Weights of a small image classifier.
Model: 1.8M parameters, 32-pixel images, arch vit, norm layernorm, activation gelu, patch size [4, 4], layers 6, width 192.
Rows from block 3, named by matrix and row number. Rows with one number belong to one attention dimension. Each number is 500 + 50 x the weight over its row's rms, rounded and kept within 0 to 999. All counts start at 0. Numbers have three digits each. After the name is the row's rms in percent of the matrix's.
# v: attention query, key and value (stacked) (model.blocks.3.attn.qkv.weight, 576x192, the v third), inputs 0-191
# proj: attention output (model.blocks.3.attn.proj.weight, 192x192, transposed), outputs 0-191
v.128 100:525450586509461584580563500495450564545439481554497491516381621523547509596503477517463481511491521476479461517536544605417442520468410447534573479433563501465444537613472474479441508539515486546490469511442503455553461577549433467648605514473572475469545458518509512472498450458429474479517485521501458527538493511559588459526569499490501467502499479442435412374637533510530478396464528578563548399391508497476439538506489497486416542533491463396510503512530505463563569505581539496552464494486538362538514542454484536493587450478470534529489515486555516519523538529507525470
proj.128 102:516450512519493453532583476550625447499577488499556539505456516485425485500480554427592498536465423551576594420520487523549527501428492411437453465514603504498499530494465552454591456441493482438529522511504456515451516536559554579591556468458517510459646525536502447486440548486478519517446548548568439553512473464438401556594482490513566570575500468528555475534541546521500526550396552510445484507546501563598560403566489561484517586556392449550403478543428464517486515572514422474607405434512546483460454545512502445474488525432492535497536496495526468419531493551529496519
v.129 109:549477499557390465517477491602487435480648452490494561411500510478421468462529468543494505456587545560561488482477459612511492505456503524525547542590513561449472536502428538559485566557540571506490416550551469489487460480528509515460606447484439541533497446565430518406497477418498433498499460611510534405550461515470508516553578506551400498423545505500481521581554491453457570468585547372533476574533504468509497420507538443533491448430458522529489514459413522551468499425449539427485494488533571508467539480527489516435463427510503448549446534528533438462367471543569544400
proj.129 102:467566541397536522538523492489421554489439478440481464518532395410568538574401454502426459512429485453555399530520529556492541502522462584579528462536479428546430542464438512540524435505454460480340505496509528486478504535540504513516516483421525531489515456548506520540559582577545523581586497516494485526504476489443481379451457455488590509550470554462504455374470501493491467446472368585499473477595494473528514491554473518477582591514477491474453442470550466532466478557568432520467441472569443404527407425459545542580478484520466559614516454490505445550436500514533458486
v.130 098:554478504537594484435493573496493521516497460494381487441558565469527455462528558477455530596432534531509430396486513446543567477475509463582479483516546483472496527618533474462572459513439473459517400529551483413508558488461406416524473458463499448437493510403440491504505402470407498554420490447574593485516530472429532457522563543507564539489427584471543467446588476499456503492456505543561592557601608524478547470529442487552407473486409489466534381516473451559498455539521576456578544486550472446483461494482598486447528539501476539496560529507515424477413515489464579527
proj.130 095:585589445501489482517600506540516434390509493497473527380460451502465528501505538491606535457521482516496558443437444467499443414572493522476490504487443479587466510401389558441411504480423576492569619446507454505489419539517528529440565437526499472507606494547544534454553503496548555462474518512397485547488439480487507541562411586551384519458443479439543514531499549446536552469469501502497420493484584478496552534451588528551410499466552506572552586522490500481478584466501480547400483475558474500499581492503517506516440500449487443632527464486439508594468508492519410490
v.131 101:418542586457493574587519508429465528421446511464442511483511608458518490581487463543541407432573653536541520498591464462540482469504493483512530514473518511463642460445559471560431418432493443461428516504495506529465590470515435416499517601491513517483531519445615487455462558470521505541462518524551606483478411472531531407539488521538555499496477511490574567485501369572468538545496511507519568435475543429510443432576478554456462470450482435503479570553443430513482471499544542397536565514474432547539499520458407513485493463535547560485523459550454510442536454501401466513
proj.131 102:449451549565529444489503438418503437499551444517429475473497377573440468543418484589537528524400511567479454451402511565498482504535471476533482580492556491498379446576486532491491525529513489546563514464541508534392553522480488509482571535482387433502472430545455513582489517476517463534461512530522504559508435522595506482448422540489435525546537483563390448502565567490488443530482460445490502620489512441573469458494539423572506502469504572550569517525422449512474536399475509656483594446535550532464531497495554522488558489455492457423478471471578487598441465477592534558
v.132 111:479534509541523432525487447456473499521436630443519532510530404584406461448549486455574510553467479468476483580534578479527499524581471451501492471516505518596547434528480519480483448484538586591474547490508464386521459450590477552477492521457574403474449451488529500561573562580551550487564526443495415485423484504494541478442504564479459514499494451549401572471490529499521455430452499447548546471519425521478534520558449438445431438425530624447502497511458579494566506540512449520511554490515618502493557582519547452470561580420542482615563421505474501482413532567545405526
proj.132 105:497505508500403480494462495587545471477515521511513568578423554531535557495515560446546519573573461641462508460512517484433451466376485453450506490503483391485483557485540423440474497502361427453527519525431527518485530423530484560524570593613464475553492546568568499472481462486427537548509463586551568414625539441470526553450564508455382480483503652481456548509477519552498512476566504551540436522375523524503474495536574473543484586553530480482520493496519491564522578462533495414469500490468481523529512516466560542454546492492551527484460520501576553514557472495444456617
v.133 105:473542418551531499470544549451460426558420554517448490434517457527554446546495484532559633611557546542488414400507447498521480471398556518562497485417470523478592574521508582537516433591490433565526548496575488489493524427461476501520497522569581524478502400562496626544487485529434462505541426429446586492546446501505531557525390449517549524529484459503488439542537515390491333484490466566479470535505486448447555441451482488526481596540540560494510595518498463499430466515475531533543490515459433452558412561520467540511439541520476521537485503509578541486486553438547454518
proj.133 105:514461541460551462554541547505612498535533490434429497533557518532458527510442473596482484443505486477519490551519464502497576521569474432507513477497530506530508420535446439482387483509460539536593527508498427590491514568442501562458545554438530488425526583511486570552551484413526585543517520557514440554549490450418445531456634396520498521469578506427557430514441489504457534607566515465471453515462411567424488458448497362512478493454550469473399591313466501533531465482510549393496499492517509461491551484496481489519479491546497515559537463606522512541412458501492456459
v.134 100:477479440481390515528548481643492457578565469564432463479506453544588415427546535548482521528539492480472397504597524399511492569482488414504465523453507482439605529453542554529521469581452491544463492522440572564492488501618509547522514520467480537547409441508525532462531589467435545479478516544510432435501478494487552530526474498502524522489564587493451516547451501552537538479513526578438384488543480526488451563460488498521474450504541460556564505463480493476532424411452557538542621487387484558553569470550554509465546490520492481530484442427565534623488436473410409589
proj.134 105:562572577455534552516518570472527455511468529486494416455535516392500516497449538464542478494475540517537486528517571532474597423478421484449513432429531443478487526586514415550501477509559617416549549569441458520531493560462517522509425500430521483559450425454554527538475467470509463427583615542500419455423463452467472528495481553544475544411412558546455555518533443452599566464556448445501576479493470515546503491593464468472505404507425462494547464511519532454486450425541481439519484525410465559477473521557553541458633496557591479480510545580454522480520520535558476649
v.135 099:561497486540425506471577604477543427578517568478485504394405403549472477500454446489508492482467510420476532461502409504592506505496502567465469478518604457482441572520447574525485462567602591470485528478509532568509461454606452453468490539592440482538489643469522491502421529416520489479486483457551477498518516525497544498495544618533438510486500570527551494538439528536529551475507528449465507492422489512469512466525482451534489497518468530540550504542525532503593485534410583443611560385517475480493482456443543522458470385550616430452449446561502387463512470469498511612
proj.135 100:450491490438571551458556521483452513487557502511528569447574561405446565583542546474522502591514523495476452407486527555445559384511582468484506458548510496534532439538459600458514576459403527412572585542538548546495500567482510476445534491564493445564467439475475510498442521478444510428458510470411430533612560435564420394499515526425526518517547534428542518467550516454484457575564409468483513569453500556551555634580462525509428543584425502496463482428547495509467476485600534490447527552443478469484448548541422513534417464488511484498533546576463576522487507444547519502
v.136 097:491551464569524417482466437541463459478335566457508532379423530376486482458470555460470485503526544510540487529552481471536549495467519493402537476550533479487624442522528476529501520468511517466511481396550459513510448563553538436468417520533554558555571580591573488542495527436474539465497544463534485485563480430533569496437408537395459483497470498497587533495525499423503542549510582501486464454559553577374503553464481481482552534492499484406590458482485553435522523507445494501532462424421558504566499408460520435455504475466589518523539556442605528524530505545527555395
proj.136 097:432505441464535498457471418492502492666463460480460515602602511520547556511560560438499545560528498496486514514424572518541573508484516531521558502563529466542473392506548421541420506562511472585584438494439443529491505446563566564477468483481506551500397511633452464462552479485564474440533468458503590423569524573509492546498420527500526487541594566513490553495559454478488528601621537406510534453525563433489457468524499526575476489543539485542478492511565536478447398380531478461466519520542480558527500533492474522461464438542506500462449521545524411504463393593482428522
v.137 101:462512518543498426465621525502409566556462553499379536505523582517523460422495553502550453578387465439449507552470454432502504473514500502475514441503543472503528491474457494518536482489472621520474507436542535398524595475447524478539425500497539510543555476500576500409498494505483611498593527534506479640459492480519515558557510498478473440526526495503424459483523525451583538501609422471500549480569525475442485420553526535497508527484476493432444469450590593509491405453554535511499347446532503497544535539479405578488509566536553566555433601435537576468519491449442458441
proj.137 099:517476467582497507538533487518508546543528528550438413533486474527483402564450480501562562357566420498530451429515404483546476499481484547547479488524452530485489487579504530574439566455501406551517490548458495502531560496630406548421502430433516485527502522550504486537461551515468429406549505496591496473470498485382463489484512452348394508526480483529553518450510453523503497476573503544555458472554614563598464587425446479544522506461567518492428487505424508522471504573550463550563541525542510589510522494460435411466508488473457477530621496461496450505448477462441403578
v.138 100:553551542522495581414496562535532471564412547474515506493439502456585423542431503532515530521468425495553454576449491519477441412477540623467461531468571380450526553504572492460592498458573432426448555546468465458584485517515524515518551485478491590421418479551553506440514518539504531520622534609530499489433409546471581415524489409497535530551423522418513484502401479495510571492491572501527523466512432513507532418531559521506460490519485445583513432627471562473504502540574514487484575471499462456464428483475550550549564517520552530465545497560533577509487470379521542477
proj.138 098:562483531473472375465446521517456576440479549518486465463543546470545515517480514494528515556483680588484540467541411517543534520518582445566547467509508513482487550482525418485448592506484486433531476539491529452482506472459528409508492480545452500539564535440459472435473509498451504562477596449510454589517393450428526429528489579472521578524484454511438556497493489403447495535465500429392407482477551564555404582439454447453613489461472498483547556479496562572597578462497454525487612531504454447586575502484493529465452552416497520477524503528593501593496547575500465475
v.139 104:542571505507516558461437478499527591554511456589478489440519526512539532529469482538517479577507492481549581445486445422437400541539436508513455570428458515489543451604471478497441520408611498481531561537525535581416407464462618550481443523579547525465514509591423572502558469508569470419532498547547508557502572586504499542490341530545478448441525552509556491447560377512459553541573511552417531553522497392444590431466511506491434507503589473532563480461463570455468473511501466537475492484479513548556402547490471503557478565491468501450430536439448497495489475481499522565
proj.139 100:526416524499551497541457543496473540460489557482456436565586548424486439503499458549428509465549460333424443582453580497464501492463393475435460544567490516565550576433540455536532464534637470441552484432447504590568525464516478500512559454472455435508507550454517436528536531474471485429409498492524494638525539500508470589549612479469487503542532465435402510466493542528442520492527596479525499395497489549547467494463493474472486479511479393420529482399575615440534529509530546496473457468561504525546548467540512483508543451457544464509536492514467439434436523527582552573
v.140 098:508483508546490582578498573527472535496495500441545476469571473495426483443514558532507502500458495551586460438451515536611562393509556519420432478542465470325479495493519495463561533535454419572508514568558535490476551533493580516442506526584471400494547465387513482408546520540437449438543419435545546470535497481533563595505520419483492447498569540472440498574508521521622493510464459577559494525532472519559515517517502528448430498547577451506381459483577450551594406573517491592532480555500487491520489497509439608528536461447502511501501463498505495602414502492556447457
proj.140 103:532482514487527554484611408428436454481516499526503472494547572499516544534489518477500559494566597553569518484477453448484582556445500425531517454401394550584490511520559506494533611461489504522488464481518396489507525531521527449574443496459506588501504534546573493508451507533635539482573489517446529460528490469480478542541561543529533529549435512519558526510510484538499443413538541542485527430407368501354558434455469462540546545427462478462596519484479374459553542498426531540515498527526482493521567412498586553529416522501567418527538537517469423562523466403532441580
v.141 101:517568616442518493451496407508422473516491512587526472522513558522464455560502558615472444551438495385411474488430404521479479576536467603442543550549425497510520438412435512486456415471567446509445487609503510470527534619480463542473562474408518493494447504514473442501460571512523456492509426524413491467464422529583455492540455521516483504471463491523493564437568445427537427440602431509539528461535416492537478515575477513491515491481472418428562556526522497482486568479497604440558493588529507379518501451524479440493481564514504424576513511536494546487573482408514483452
proj.141 102:460515456609433512441491598600575419462503515455502460446536540518495553513461569545489554447457412499558516509508511461528460466540523469629512548478488491478507594532542445533541477537526498488473414477480490526474501513471612511423509472465472524557491464462543563463555547529483552543564565519537549569452483455496459461532533394498573555519554476607443527497476591620425601530511475500489421455535513440532503481551473486531512452476433529470493508504474501564496452516527525553572524522393617558473518518480537496480475450625404496628550495418552481425419500566402442437
v.142 097:585478573557537516525504520404528392550544585588425496469472522409500467505527441504465455522590546523497472456456506495455498487443468515492476468597399451514527556476469460551495460470497455433602471550530569492573530645507520507490461446464570464515540472466387464562541554407509527506577474596457474491424494579522526485531474541485515501457480532594548551535474405515609605413534522494449453501485416627447604491556486483489494411515417525499565435489452646462550493496528472494478445497543527517502504454562438472486481477461461465518414462533480496455517513554501463488
proj.142 090:497518527423423534534576504535440488466425571506574519528572481492543510567530513415417556445496470476559442426483492460497526543526451594496523465462501523474625508462518454431554533488496506428447609546485484540460474439440429448389520458540422511592525498470552442373479427575543503449485561480509587496509499526555601538482533432471469509494492553513427437467507475479401521568495534490472532543532627598537477447529487477567559487553497451566547471389560484535454531433533508507498480460538476596474476428420478505537438422532447416523491484487454579531453484548512597564
v.143 089:502483457523516463477665504499559471592458462455504488428417422589469484425510563507515511483471487470550484509591409509535414510442404515486532503621491575524379549514485531561547544536604516528401551478532539559581498471521506449433450516491538476460516446583479508491523509518461536516482530557454472470486452589478512498451454435522515562474453501501546527601518490486490430475438564497569605473493531446477436448530450398445427464434502497474573509519494491500504445380555455472510537487518554565479488608475486550509545473533560472418579417532531542537491526473597498375
proj.143 099:550471543440546478451487535519482525501486507467540495538645495464487493534494453469511535525553581498489503470577561418414502483488534478527443438533589460433432514562509476652525440505378518470511519529471567436440532445572517469546535501482459562493527582505531450372465502440402517538545472591469530589552525442516586512396501548456475459529504534523510494433566536461529512474470550450469467553478521595545520592529523464435496486407426548440457532492489409447478522529498478502428520563624411416517442518447517503494429579422468488483528500564545528397515462537558440451
v.144 103:517496453382517502408524466532476482552491514491474559512512552548516572465533563549404548525429532518564434443384565490514533442550524484466422519502498473535520478435461537415480468513506514456566535570441422560616531612425482536445534576479488488444478482527427531499573480479527508510450501497491461487478548515569523475462473466595474506495560527554523558487454525442627505546414498544474554483410575566593467539447439481526407640551497587456458464404503487411424518450515494481538494462516536544467522491602459463543497443610544474554523539538505612477507492483528451581
proj.144 102:488583474532520539510492555574409465505581498453472476556495499511430514514536499516460445566529522447433545485570584504544499534405502552519488458571516551451551521475586528542515520556430535556501379397556608626457525506429561571490531479508526543532507422582476572537513496462497475584473473462605499485478477504438473532515473522453546461513526454561527412481500418619533526517563499457570490509390508506488520526484528580538510419488474457527469525528582518535516475514580494511427498498523436569441488620462514522537523480558398542488536505506485572680555404514524490428
v.145 097:494535557483485533506540415426417555564420536493485463500477557513497593467524471434469434488534456411469481483496544585488433452438543587421515533443571424468481586399565484511418475474545528453511506472543423499530460547433499551374448448457576463500458468471485468422512604483562505504517460470459421487618536543503582472586490476485430430522637542505507549500522432494606555580549477552532496467463579530499541514494544524446460493479532463483573465465609526492525563479391501559530393447517558450497492525548495490514479503427566446507541511507484565499501436447399516529
proj.145 101:469474533534486499562489510497523554513486477480451568540555526406487476506468545400517487496519507533512513592475542529547600463575588440549525510548499582444559317532446463460526499575411498563449536409516575464548479500520552480511539562585391478523484377572578546476452516444418544501578465503521491503444496490516497436414397530569512493461426497546593526556415528526491579513470441499483515463472490456482471432452517495425463503555565536514483485448478443472542479513466454500441474563547429484496456497556423485499493487503454499474457474479386551491551490630585629494
v.146 097:450522550472538449497480524389533517536520464477488490508427524502473488520447547462389600502423505480506455571458523557529481420475489517425505443434498495566480470556461511526543430404532519491549531393483597473468569452530570502498490538553500569434470569554496535462506530535512422438480393467586544510426408512485534477443516470495509503441555538455582463602538419539550498469530466394491514497462546589535442474555482546453540538537467513537510498542498568439542564496435520457653508511529607586522502404480551526589592603515490504452552589518414551531485487475501408503
proj.146 101:594442509448493524590548513510637540593504542588507566521598384512540483519485526496481498537558537587575468481408544466451519489438525499476433526528414417455544509471501575543451549441432519514562528453615534477432486471499484576562548472546438537485440499519534445512513496501368495550463506528490471399458509483549575455528521458536485521531516471527475517449516497470454535544430617550507502519448469391557571532635558535518475506571487546535448481485506542433467578451488481491443576495456396472491484521487556505508453469575508575516448514571489454579574396478494527565
v.147 110:494535562505521463515471427503471494509548460519575430455542542442484441513589468543529543531536569526504580448449473524426398516521510559542511551477521516501489564535450486427448461492459465491499401568498513531587464467467487425404484549523467401402542420423565565424404570601502509451469542491520548495552495433506506427508517506583528538550633446541502508541483552583527517597548451539523465543544552478470497602471573510545380452460526424468518501407470565487440369506525560461541592502427444542485519458539511477443487526427490584544550476457452508498468583477461469508
proj.147 105:404503506548499611514414554495523531581525437563457416480469416466497583516413518502479477468500542530506544490517462486479448517391561600448539545501521587547473429546511573577577496494517542447431554493598503452529483434528480533493463484453479615449535545619471442447490490509569372469535563478468451422493492519509478510530498564498533457468451425434519496458592473512497405588518475487437516521481571551446488436504491478443497525520464490518493557454572487556559476586523537505489486550504616613623438462479410566468547495571485520452536540547466520543512475503514583422
v.148 103:493615534482514502533547482466405520652501529541557513535479556542387454457514541484613553470484549483573466528528523500566532484513433539573456387476440475561525490397465445516512412443484570507487487512465594491488521523493463535463489432468554434535562480503516511499515393523523478470506405468364501536481556513514506502541493531471454455474528551546525582553481570439491503537462487537455520544453575439456503455493486499464465440497461423519520495479557531485505542473364576589507468535421449505513449460518459604453547462416566508464484423441506531576483658551472496402
proj.148 104:489450489483487504492453465475545577396504507526545483478482445470503485593476514465524551541494426491536550494519583533423518505465642462516569527465487535474591516622507567438610507542516509434531526544628416429501460571491502516506536535558459505468474520537516462507435532488433606524494532607539478525437488595513421447526420481452486566473429519455431467416519499454520489429555504516493477471493465577535381494470570570491562488441517544370545456583472499511428409525503446536505587568508523511540452523406583463508561481525477490474505538484482563443517410495558585426
v.149 112:423396511523421526467589600601504462625525575482465549530477466577544538465528501514484552435454521505561631482515444494477472529517555572526567509546482457508477485526397469501547536533429509510493518488532505548438507463410553545393480451535486432480590534417464544488472506531546529444511529470511528485496463477543529483434569477516507424538532441545520559518381523485520446427538494493495581415523413562538509465493468576553554483550405442487596533436600516454477494503500471522564373436398505509458562505572438538554549514443552487415487502443454577547521503428519483540
proj.149 103:478425554591508538495537451537495491501440471530457479482470508468478495505396523602521383470558540553440518470571409672533519487404495559478464484462414436472532465438536513463457542482438501517540454571510520466512604573490518535619480498527475581485478461545491530584593504513518534553472416558435465490484531449429467591517445525437466537412493497574495534454505516394418568483537426520508398522536550483433420438402413588492465481496605517447409464517514501530475468541486500555505537492576459465497458441498500484498485457520539509431508503593478472409480528470544528462
v.150 102:574488520462512518406601546418487515511516460538416563517537516522527487556600542421542534482445490492521484511461514603534463533505517519552399567483465531424504508540452512563478606559491545438528468479523538501417517534408505612507547373450502484557512527529490463480563528489560501441578530488536496431435457545535458425566471471531530537524425526490475550505487585513488535543477535515552504417525483400519491467593481483429565474482510506509450421503495454360442615494521340422485527500573460609470461578482479468480439508498476443453526478479453430439456581461552538446
proj.150 101:535573536548547585508539484517442482483481526527567569651508593489502459511492502565509566467355470579546490561476507540568548377463400546516498418486413455456513496509511518497472514468510462517525569549449543433554499516535420533527488456517484485465489454547524560529425634473483554526526408578498452585612426458465534497501485551544602510506574453503509554435520435437546432369532498493540538459547438528590527553516569456482474488559480428438539527558550446461487477462455562559567538595448481444508576523503491503489500477520421509580474508547526543529495498549448481542
v.151 101:487411553501471560527484421536516520487465509460499567489527505507537565522441599630457494513482465515570522412470452499507470430557386384534494459527502529523539513511563605593490500488495578560466525456456548550524535542518516508426482541435474526437518424518479465528486551424572498597527555542512466524417586461503465373532505587465508459536395485557563457458485494454457480493607467525506514463393512507548472566469517442541467479461439603441555522532513491517447632580495538511571527491514466475501530464442492465509527526414482485533443537533455434427540392377481492425
proj.151 106:503496544493516430474553528538435523473591492472460557475502458569573492451596447485522587514607490477549390496439449460482560574470527587469499467543440456549482404440535545443436570513483446591474479551491575401492502442539436492548511475462479436538530493493450520611541623464498464535500389531514461476443509563409435489494560460479563518487465519543515497506620475577463406558583634549504477466416574449453457414470502511541544491457468422510409500451540546442537546518468562440494530464439522524548443523490524525470433489494514505527462465495439531462407499416532483463
v.152 104:530493544493442426537590469462458544436518481614503555530528482516493459493473559552570491455470476534411556481536485511497507372438374432472510545509501440503538601465432487572541447605577382512507548553445397568475478415487570570505527483507485428517527470431535480471573489547380485542443510557468423382448455447535497563469460494485425482523492556466511573502495535571533529552572443582492411507471508496511533512508481527434495545508496468448497483549553438539500496566518626508503381524490543505529544544479527567487531515547560530448587491508423543517374505512544491520
proj.152 103:531452429492542593432439507527492425576522567535497538485479510481516522517539440541487501521381412552618575441474568527492453498472593485531541501459454526455501440554476477401486516514379461533492431474464528489527483535526461476600466471440490503477582538491471499521492443446455459529553413482499474613529501493584478541538473502500541515464585549526609458511491455489555599551479424515512558542551484452511515555483496488505522516431513489505552590542461472491503420539545367403537565484497506458495530425521384491427495513430493406523558609464424428506589633506511517451
v.153 105:640507515440565539533536622521560455485530608543533457440429399507493482492581489593520557520504447500595613576500425460540542527540557384399424527575535447509528425491479497547546536574524485494461488537473471460544488503499515519507494505554557421505492517511516483564540465389462545549497440506536488444440477491544528502545532471429584621554553478514464557583544543506578497505516579476473561471440459434608438571559452491451419505553486467490501545480507515462559437456514478568540521497494590575384537484508560519464536515403483488463502482452496478512550446502441508557
proj.153 106:375557548480496539529508433516402439578482497559534594558485466536536486509548551496484424442424504412471380406533493423539429550465525538515518556497520513450457506483511578517422512461478562567539475499414484567486523531469533503530511435411560567513456414528448552450462523576467524499456556479502481497452536503504467429490450538525483491419582453485473428476449493491440359511535514523507390441534545400440552428407511486445487457493472526585574549457519428509413531457464493568526539567494443512465402494529494509503486521534579565526590464537527459508438590487604520551
v.154 104:470481445525418551540368487483496546505545620463553516536508536505521434535476596493507482528517597456558591571498480508490491496516453472481499554517571500466480540562546516501520598454366508464454502491450576504473507485504513494461469551517568558554532564498531512366596503399408575593439463448527518496422433564472508495536469534542497489467479489495459544533457604480466538415465413616519598604492516563507479498566443500454477473528589565456444516514445464494588530460548429489493557439548483527514460590450410476532492456512461432485496568531510506430477430534467486399
proj.154 098:566592513352482496552549523496528447494524495460462558539467484477402530420523529572436568572496619428499503554493434510529613469492502534498476412504474466527571445344474528399526528472479531418511485526491416507528536439587524490418507443467500466485507475485456541492505522431510515515582492514510538571455438533538545405508471411446533519404577575484469397444434516497542503491486567438577493455506618378513591478509466481514544512509499531499538504497514436507524468611525502470520434630526551492546554444551555478468479490547445493501422563476494456500505527456469492552
v.155 098:417550527501440425575492449414415494429545493457495510515518575340507385553514532476526597530533518527440419517514497449458534446582563516493438415421547603523555493435537452558526513460422406525483534514442477451461525434454508391485559598487603445464553469520553566500523534435467505541549545435476533474539539495520462558571541537449516530479482560450506533474445513415477499518503522455449544511386526490566470600481480452435523481531464507496483504534551478461512598444516498472548518537425539548507497442535558553399487504514503428458583510580498527426576593527487509518
proj.155 097:480515539489537566515461482412548529446478579485473476606561438483600560546561497481479582619517534478541444482639531543530496561439514452481537506513542446411533529462442525524601519474587443560494514444575512475417409527543540478546520509428440568538513466524535467462393438505570499530536446634537442491435519520508460523440557458457495470531401486465511452498489418558538534427565488461551476395594592456605496492496458531520482511443463592527509522480523470541466502507509461532422515549484411464471539533438465507431509554422454507485508422540448467494492388473555503475
v.156 100:419520499542585473578561420523577593482457550426420486526433558389558467551527477480516433547485596565473492481449546535493473497546436477491496527424480496411430589518562499444378468476490428509471541477485502483463477600566424428527480545500485484473491560452429472462574523514508520440556470424550418489504494388524480535512462529534481463555572508489414534456509507435510473564566474479503495511553440505418532497538554524510541496516452527501507516495416449576511501486540554507420558397429469556507526497599559461604586567471593433590547463527486512507579555435591491493
proj.156 103:582457589471434543515492563462505490518543519616422480496454445637503539469543661545482483500504556518547638528561477470494508565494472471539470557515450516607479508465445514490507473570503499485471519506491572496615546499424437492494510533551599501540511479496501485487505427543509413553480503480465475466517471593432511471580529528457429352426533478456517484514513476502560537449550461480509524424493453559544481484540399432446403548495472442466471386477476580416548383440488443475568481457526512411508495541543432569473464517533511561476487417478494499527470471475502589528
v.157 094:539592586470542452510503483529494458441528500569475569535435445432541492548508516490478538464457444506465433436508599485572510508507460431515515522497482417483556556506569584531448451463496490576408576591513453409475455519471453539525519483564484485423469457497457508396552539485506531424504453484557604491370543481427498429535519463439467568475507508501492485539491467556440585493448508379560484530569475567543492558416499616444413475505482535476419492498495461556491567513586523597516447526468535488370383453445455453433465513519495432561515476458462477493568556448545440471
proj.157 096:538452534513594610506477423476494456528480450422504489566549415594570464487518600608517585564478532415529558419506487428603588434472549544449554445562591529514503395455495429522495502471596425577508404486475589495519406517483510465511494501415546469474500525451487461460481496499463528472438527532546597499587526454570541483445472408573481491497519430484464460493475468404497525413568492516465506421416476499517531544434495492525441455538487440549537446452453496432589521499524475426533435483468474457575469547469498572537511497508596610516509472519462517511456544541468479529
v.158 095:464457535489579487610510523537410440563543590554526521492461416474478558541546471473462440540518481511532423465485436403554556565484507450505545479589405505447512560568478459502426583464520514406447502538528426472457503450402487492514519465479455575520488426564579424553546510544486518526488480369558510575480526444516488526418494444448443472526547444540476572447488548570429523515497382566578528505522565457407478392503580511459495398506558462517556516467491430536469507566495476500551544530573531594509476545495464467495529480534541537568479501495564463566444596440516433573
proj.158 096:504479520554420448549640475499546536541466529506491424519471605476569472490470576521549513534498424447495556414519557525488577498463529482529496530504558513453552491561547473468560522473504429528530534542463471606550447564530361464504499495410491528560378528514483489475478554477512463531494546579430489479659497498467541362509462534505467608518462501496510494503513492432625488489491561470422541511542501468432506459531425581478515565523519546511370540551475477499513504443501470546520557442517519486546432534548561485437440487654540473436470450492492512409487503543566595503
v.159 096:486551512474485497392427459526513455562382599502540534509566570558521420429454581579419557449524501540570485541534514549537487426414511481527498472535523475531555475484510507547476489478471501537514496550556410482466461573388585493552536522501418502456498557582481487500518522419494486463476524587478443551431406589557541549434556514517488442507601438437599479535505470475522526489530540490555413558473475530512452479500468514488514429487558466413517429519469562457528550450539593486512518362451525530528420421494554450524485521442489372546446513532531584474602482552486447434
proj.159 097:500512484503536612537502458530541595532578418392416532633535531456515502459524447501469494472539528504455591388503452530459543445528489428509487485488474441507422550507512586517510438567558495566492476476637545468475472505480561578495570490548493522454515435423538472456561544540477461558496559485559452426535476457505441434534468386506417441393518521521465602545445533503524482460530555473592456530464470485472554516475557504443530487400362484562553538528498516531496469626489509546546557467469421523417492465527474515481510455539525548531504515501503479469512534477546624606
v.160 098:451525539491576375566438471503553504492516458480544438462371425576594473516352562499542507457465429514467469505451537537524505548536503527463459463539533548449402429497468527427528501540532475530507546554517477617441530498578521479532477561492484407469465491516452454498517497583492588432521497392500425446502500434502533553520488490497458560444464590505566467477519474504478547478539425455537522528395460423480509547511507523493459618586538555559566470551519516515489595528411609571510491457565471473462479447540584590470427477471541399553516568558544463530458521503476514446
proj.160 103:481446432559560480475596533508481436536535597538452427544562501507468574441596465505446507447578536507545525463471568408523432504520542364442464489501558541455548506395476513444505612496504565518489523538415490538602549503485512434449480526539498424517508492437593469482538477433475527495522501556580523432504518554593458431521644488484436459513597498478475484517545433538549594527405396568548425436509503459478458517532498523594540478472516451492536443541513496447469578464524510497581552389529441433499534508458523460478481537495502513554562474469572483498552405542491515435
v.161 102:480437524526504581483504461561573452523356494545505488474490458527495579475520535494563490502448471555454460450467536519488579548542578483455471519476473525601584617419493507476506604622558546401474508472472432416503566534479477476390473553570549548587560516474538523424511420411415426567553536497545466577527568578529498532501558522535464517479429485541502572442504580472475573502503522502567420462570510514568506495475557483465462508486495528490474490547509489438491430565419499501455508588512397447497538443532541569447478559593442459455501531502441545416520475477569420475
proj.161 113:450494516476532420560492486440474473533545522511436519496474436546450383506442441460551513456436406440505479517537494514545431426429498491425561481579437454432520519448510500459464433487530469512483493432620563544588357487599502550500467490479554419496395474479563609512477528502620584551485473531459645546568524579534482535406395602518476490476513437481492475515506553435537445504473481414478565429445451493469545465538525460476573539511496504527577529456541533614571458488457419488416508436531544503464488544480493491496513450496483450513536421506505437501478487486469485453
v.162 107:492461484483548514513501500474492533575545538501480496611463525474448455602496435492598530508562536516521545592454507523531545611575437497568503522559474427440467458364472519638451567471463483515382454595601507451516441486525425422469492487465551548514516500412525449550537505498436555588472459516483575515493613475562450486498488507495560547526528557552570628540550483485513477604510605485443528574517525457545499485511525494430398486485447604560434509456444512463559419506482533476497520471465554538488555538536458430532454520552542427489509510413489431494462511486479543541
proj.162 107:497521469395498435626421554581454472483502578530507534479572515556575582492471529603501538541457543466491477416452433518559542464511512608494518524453472552508456608568538462482492577563460586555507547469496467531495542610518572486441492474493482473577472516619619593444498524407524471413471620501526408593450478563488507433563475568520474475457450480428602478529473468458527455442583471550471539525513505399540506488453490446499495543501491512555417517511549513519478394501517467556495432547496464493549502511495514528577506558421483516499483425521520528516432471468472585517
v.163 099:526431557540412448603565393552445538550517544551533477523490538484444554464507468536519469581498550578485489465503455605384505456476480494432521583434549588510413544489517511508501564454507515479451527467508464477484483456476485387511414562579495545530463442453453541567558503551530481543447581512418535612453487488453548564582441438425596517442596500651514530518503530446513427498545426458571518528487519440531502487556488395489496539431575466526464457516497508531485389522520525472509564577546412433497568554473474579487516484506477519519531529490574449546506428521541530504
proj.163 095:456542478471527493490442526473479445548502499551544498507486468429469495416473490536544523439562496458556467551496464434538477544570525586505495475642455547462562468389499431501482426518511511516476426567539562517468534545578539481495546513510494581576482447444531428508508457550534445376501517504478448512554553506474515424475413547565468459455493489371474504565526566514586595597524607511557557484477541614501529410526404479389573538473448596558477560548543490527508443475516591447501532448527570509566532490501552512497508603472444452506485499580477459537491497423549526394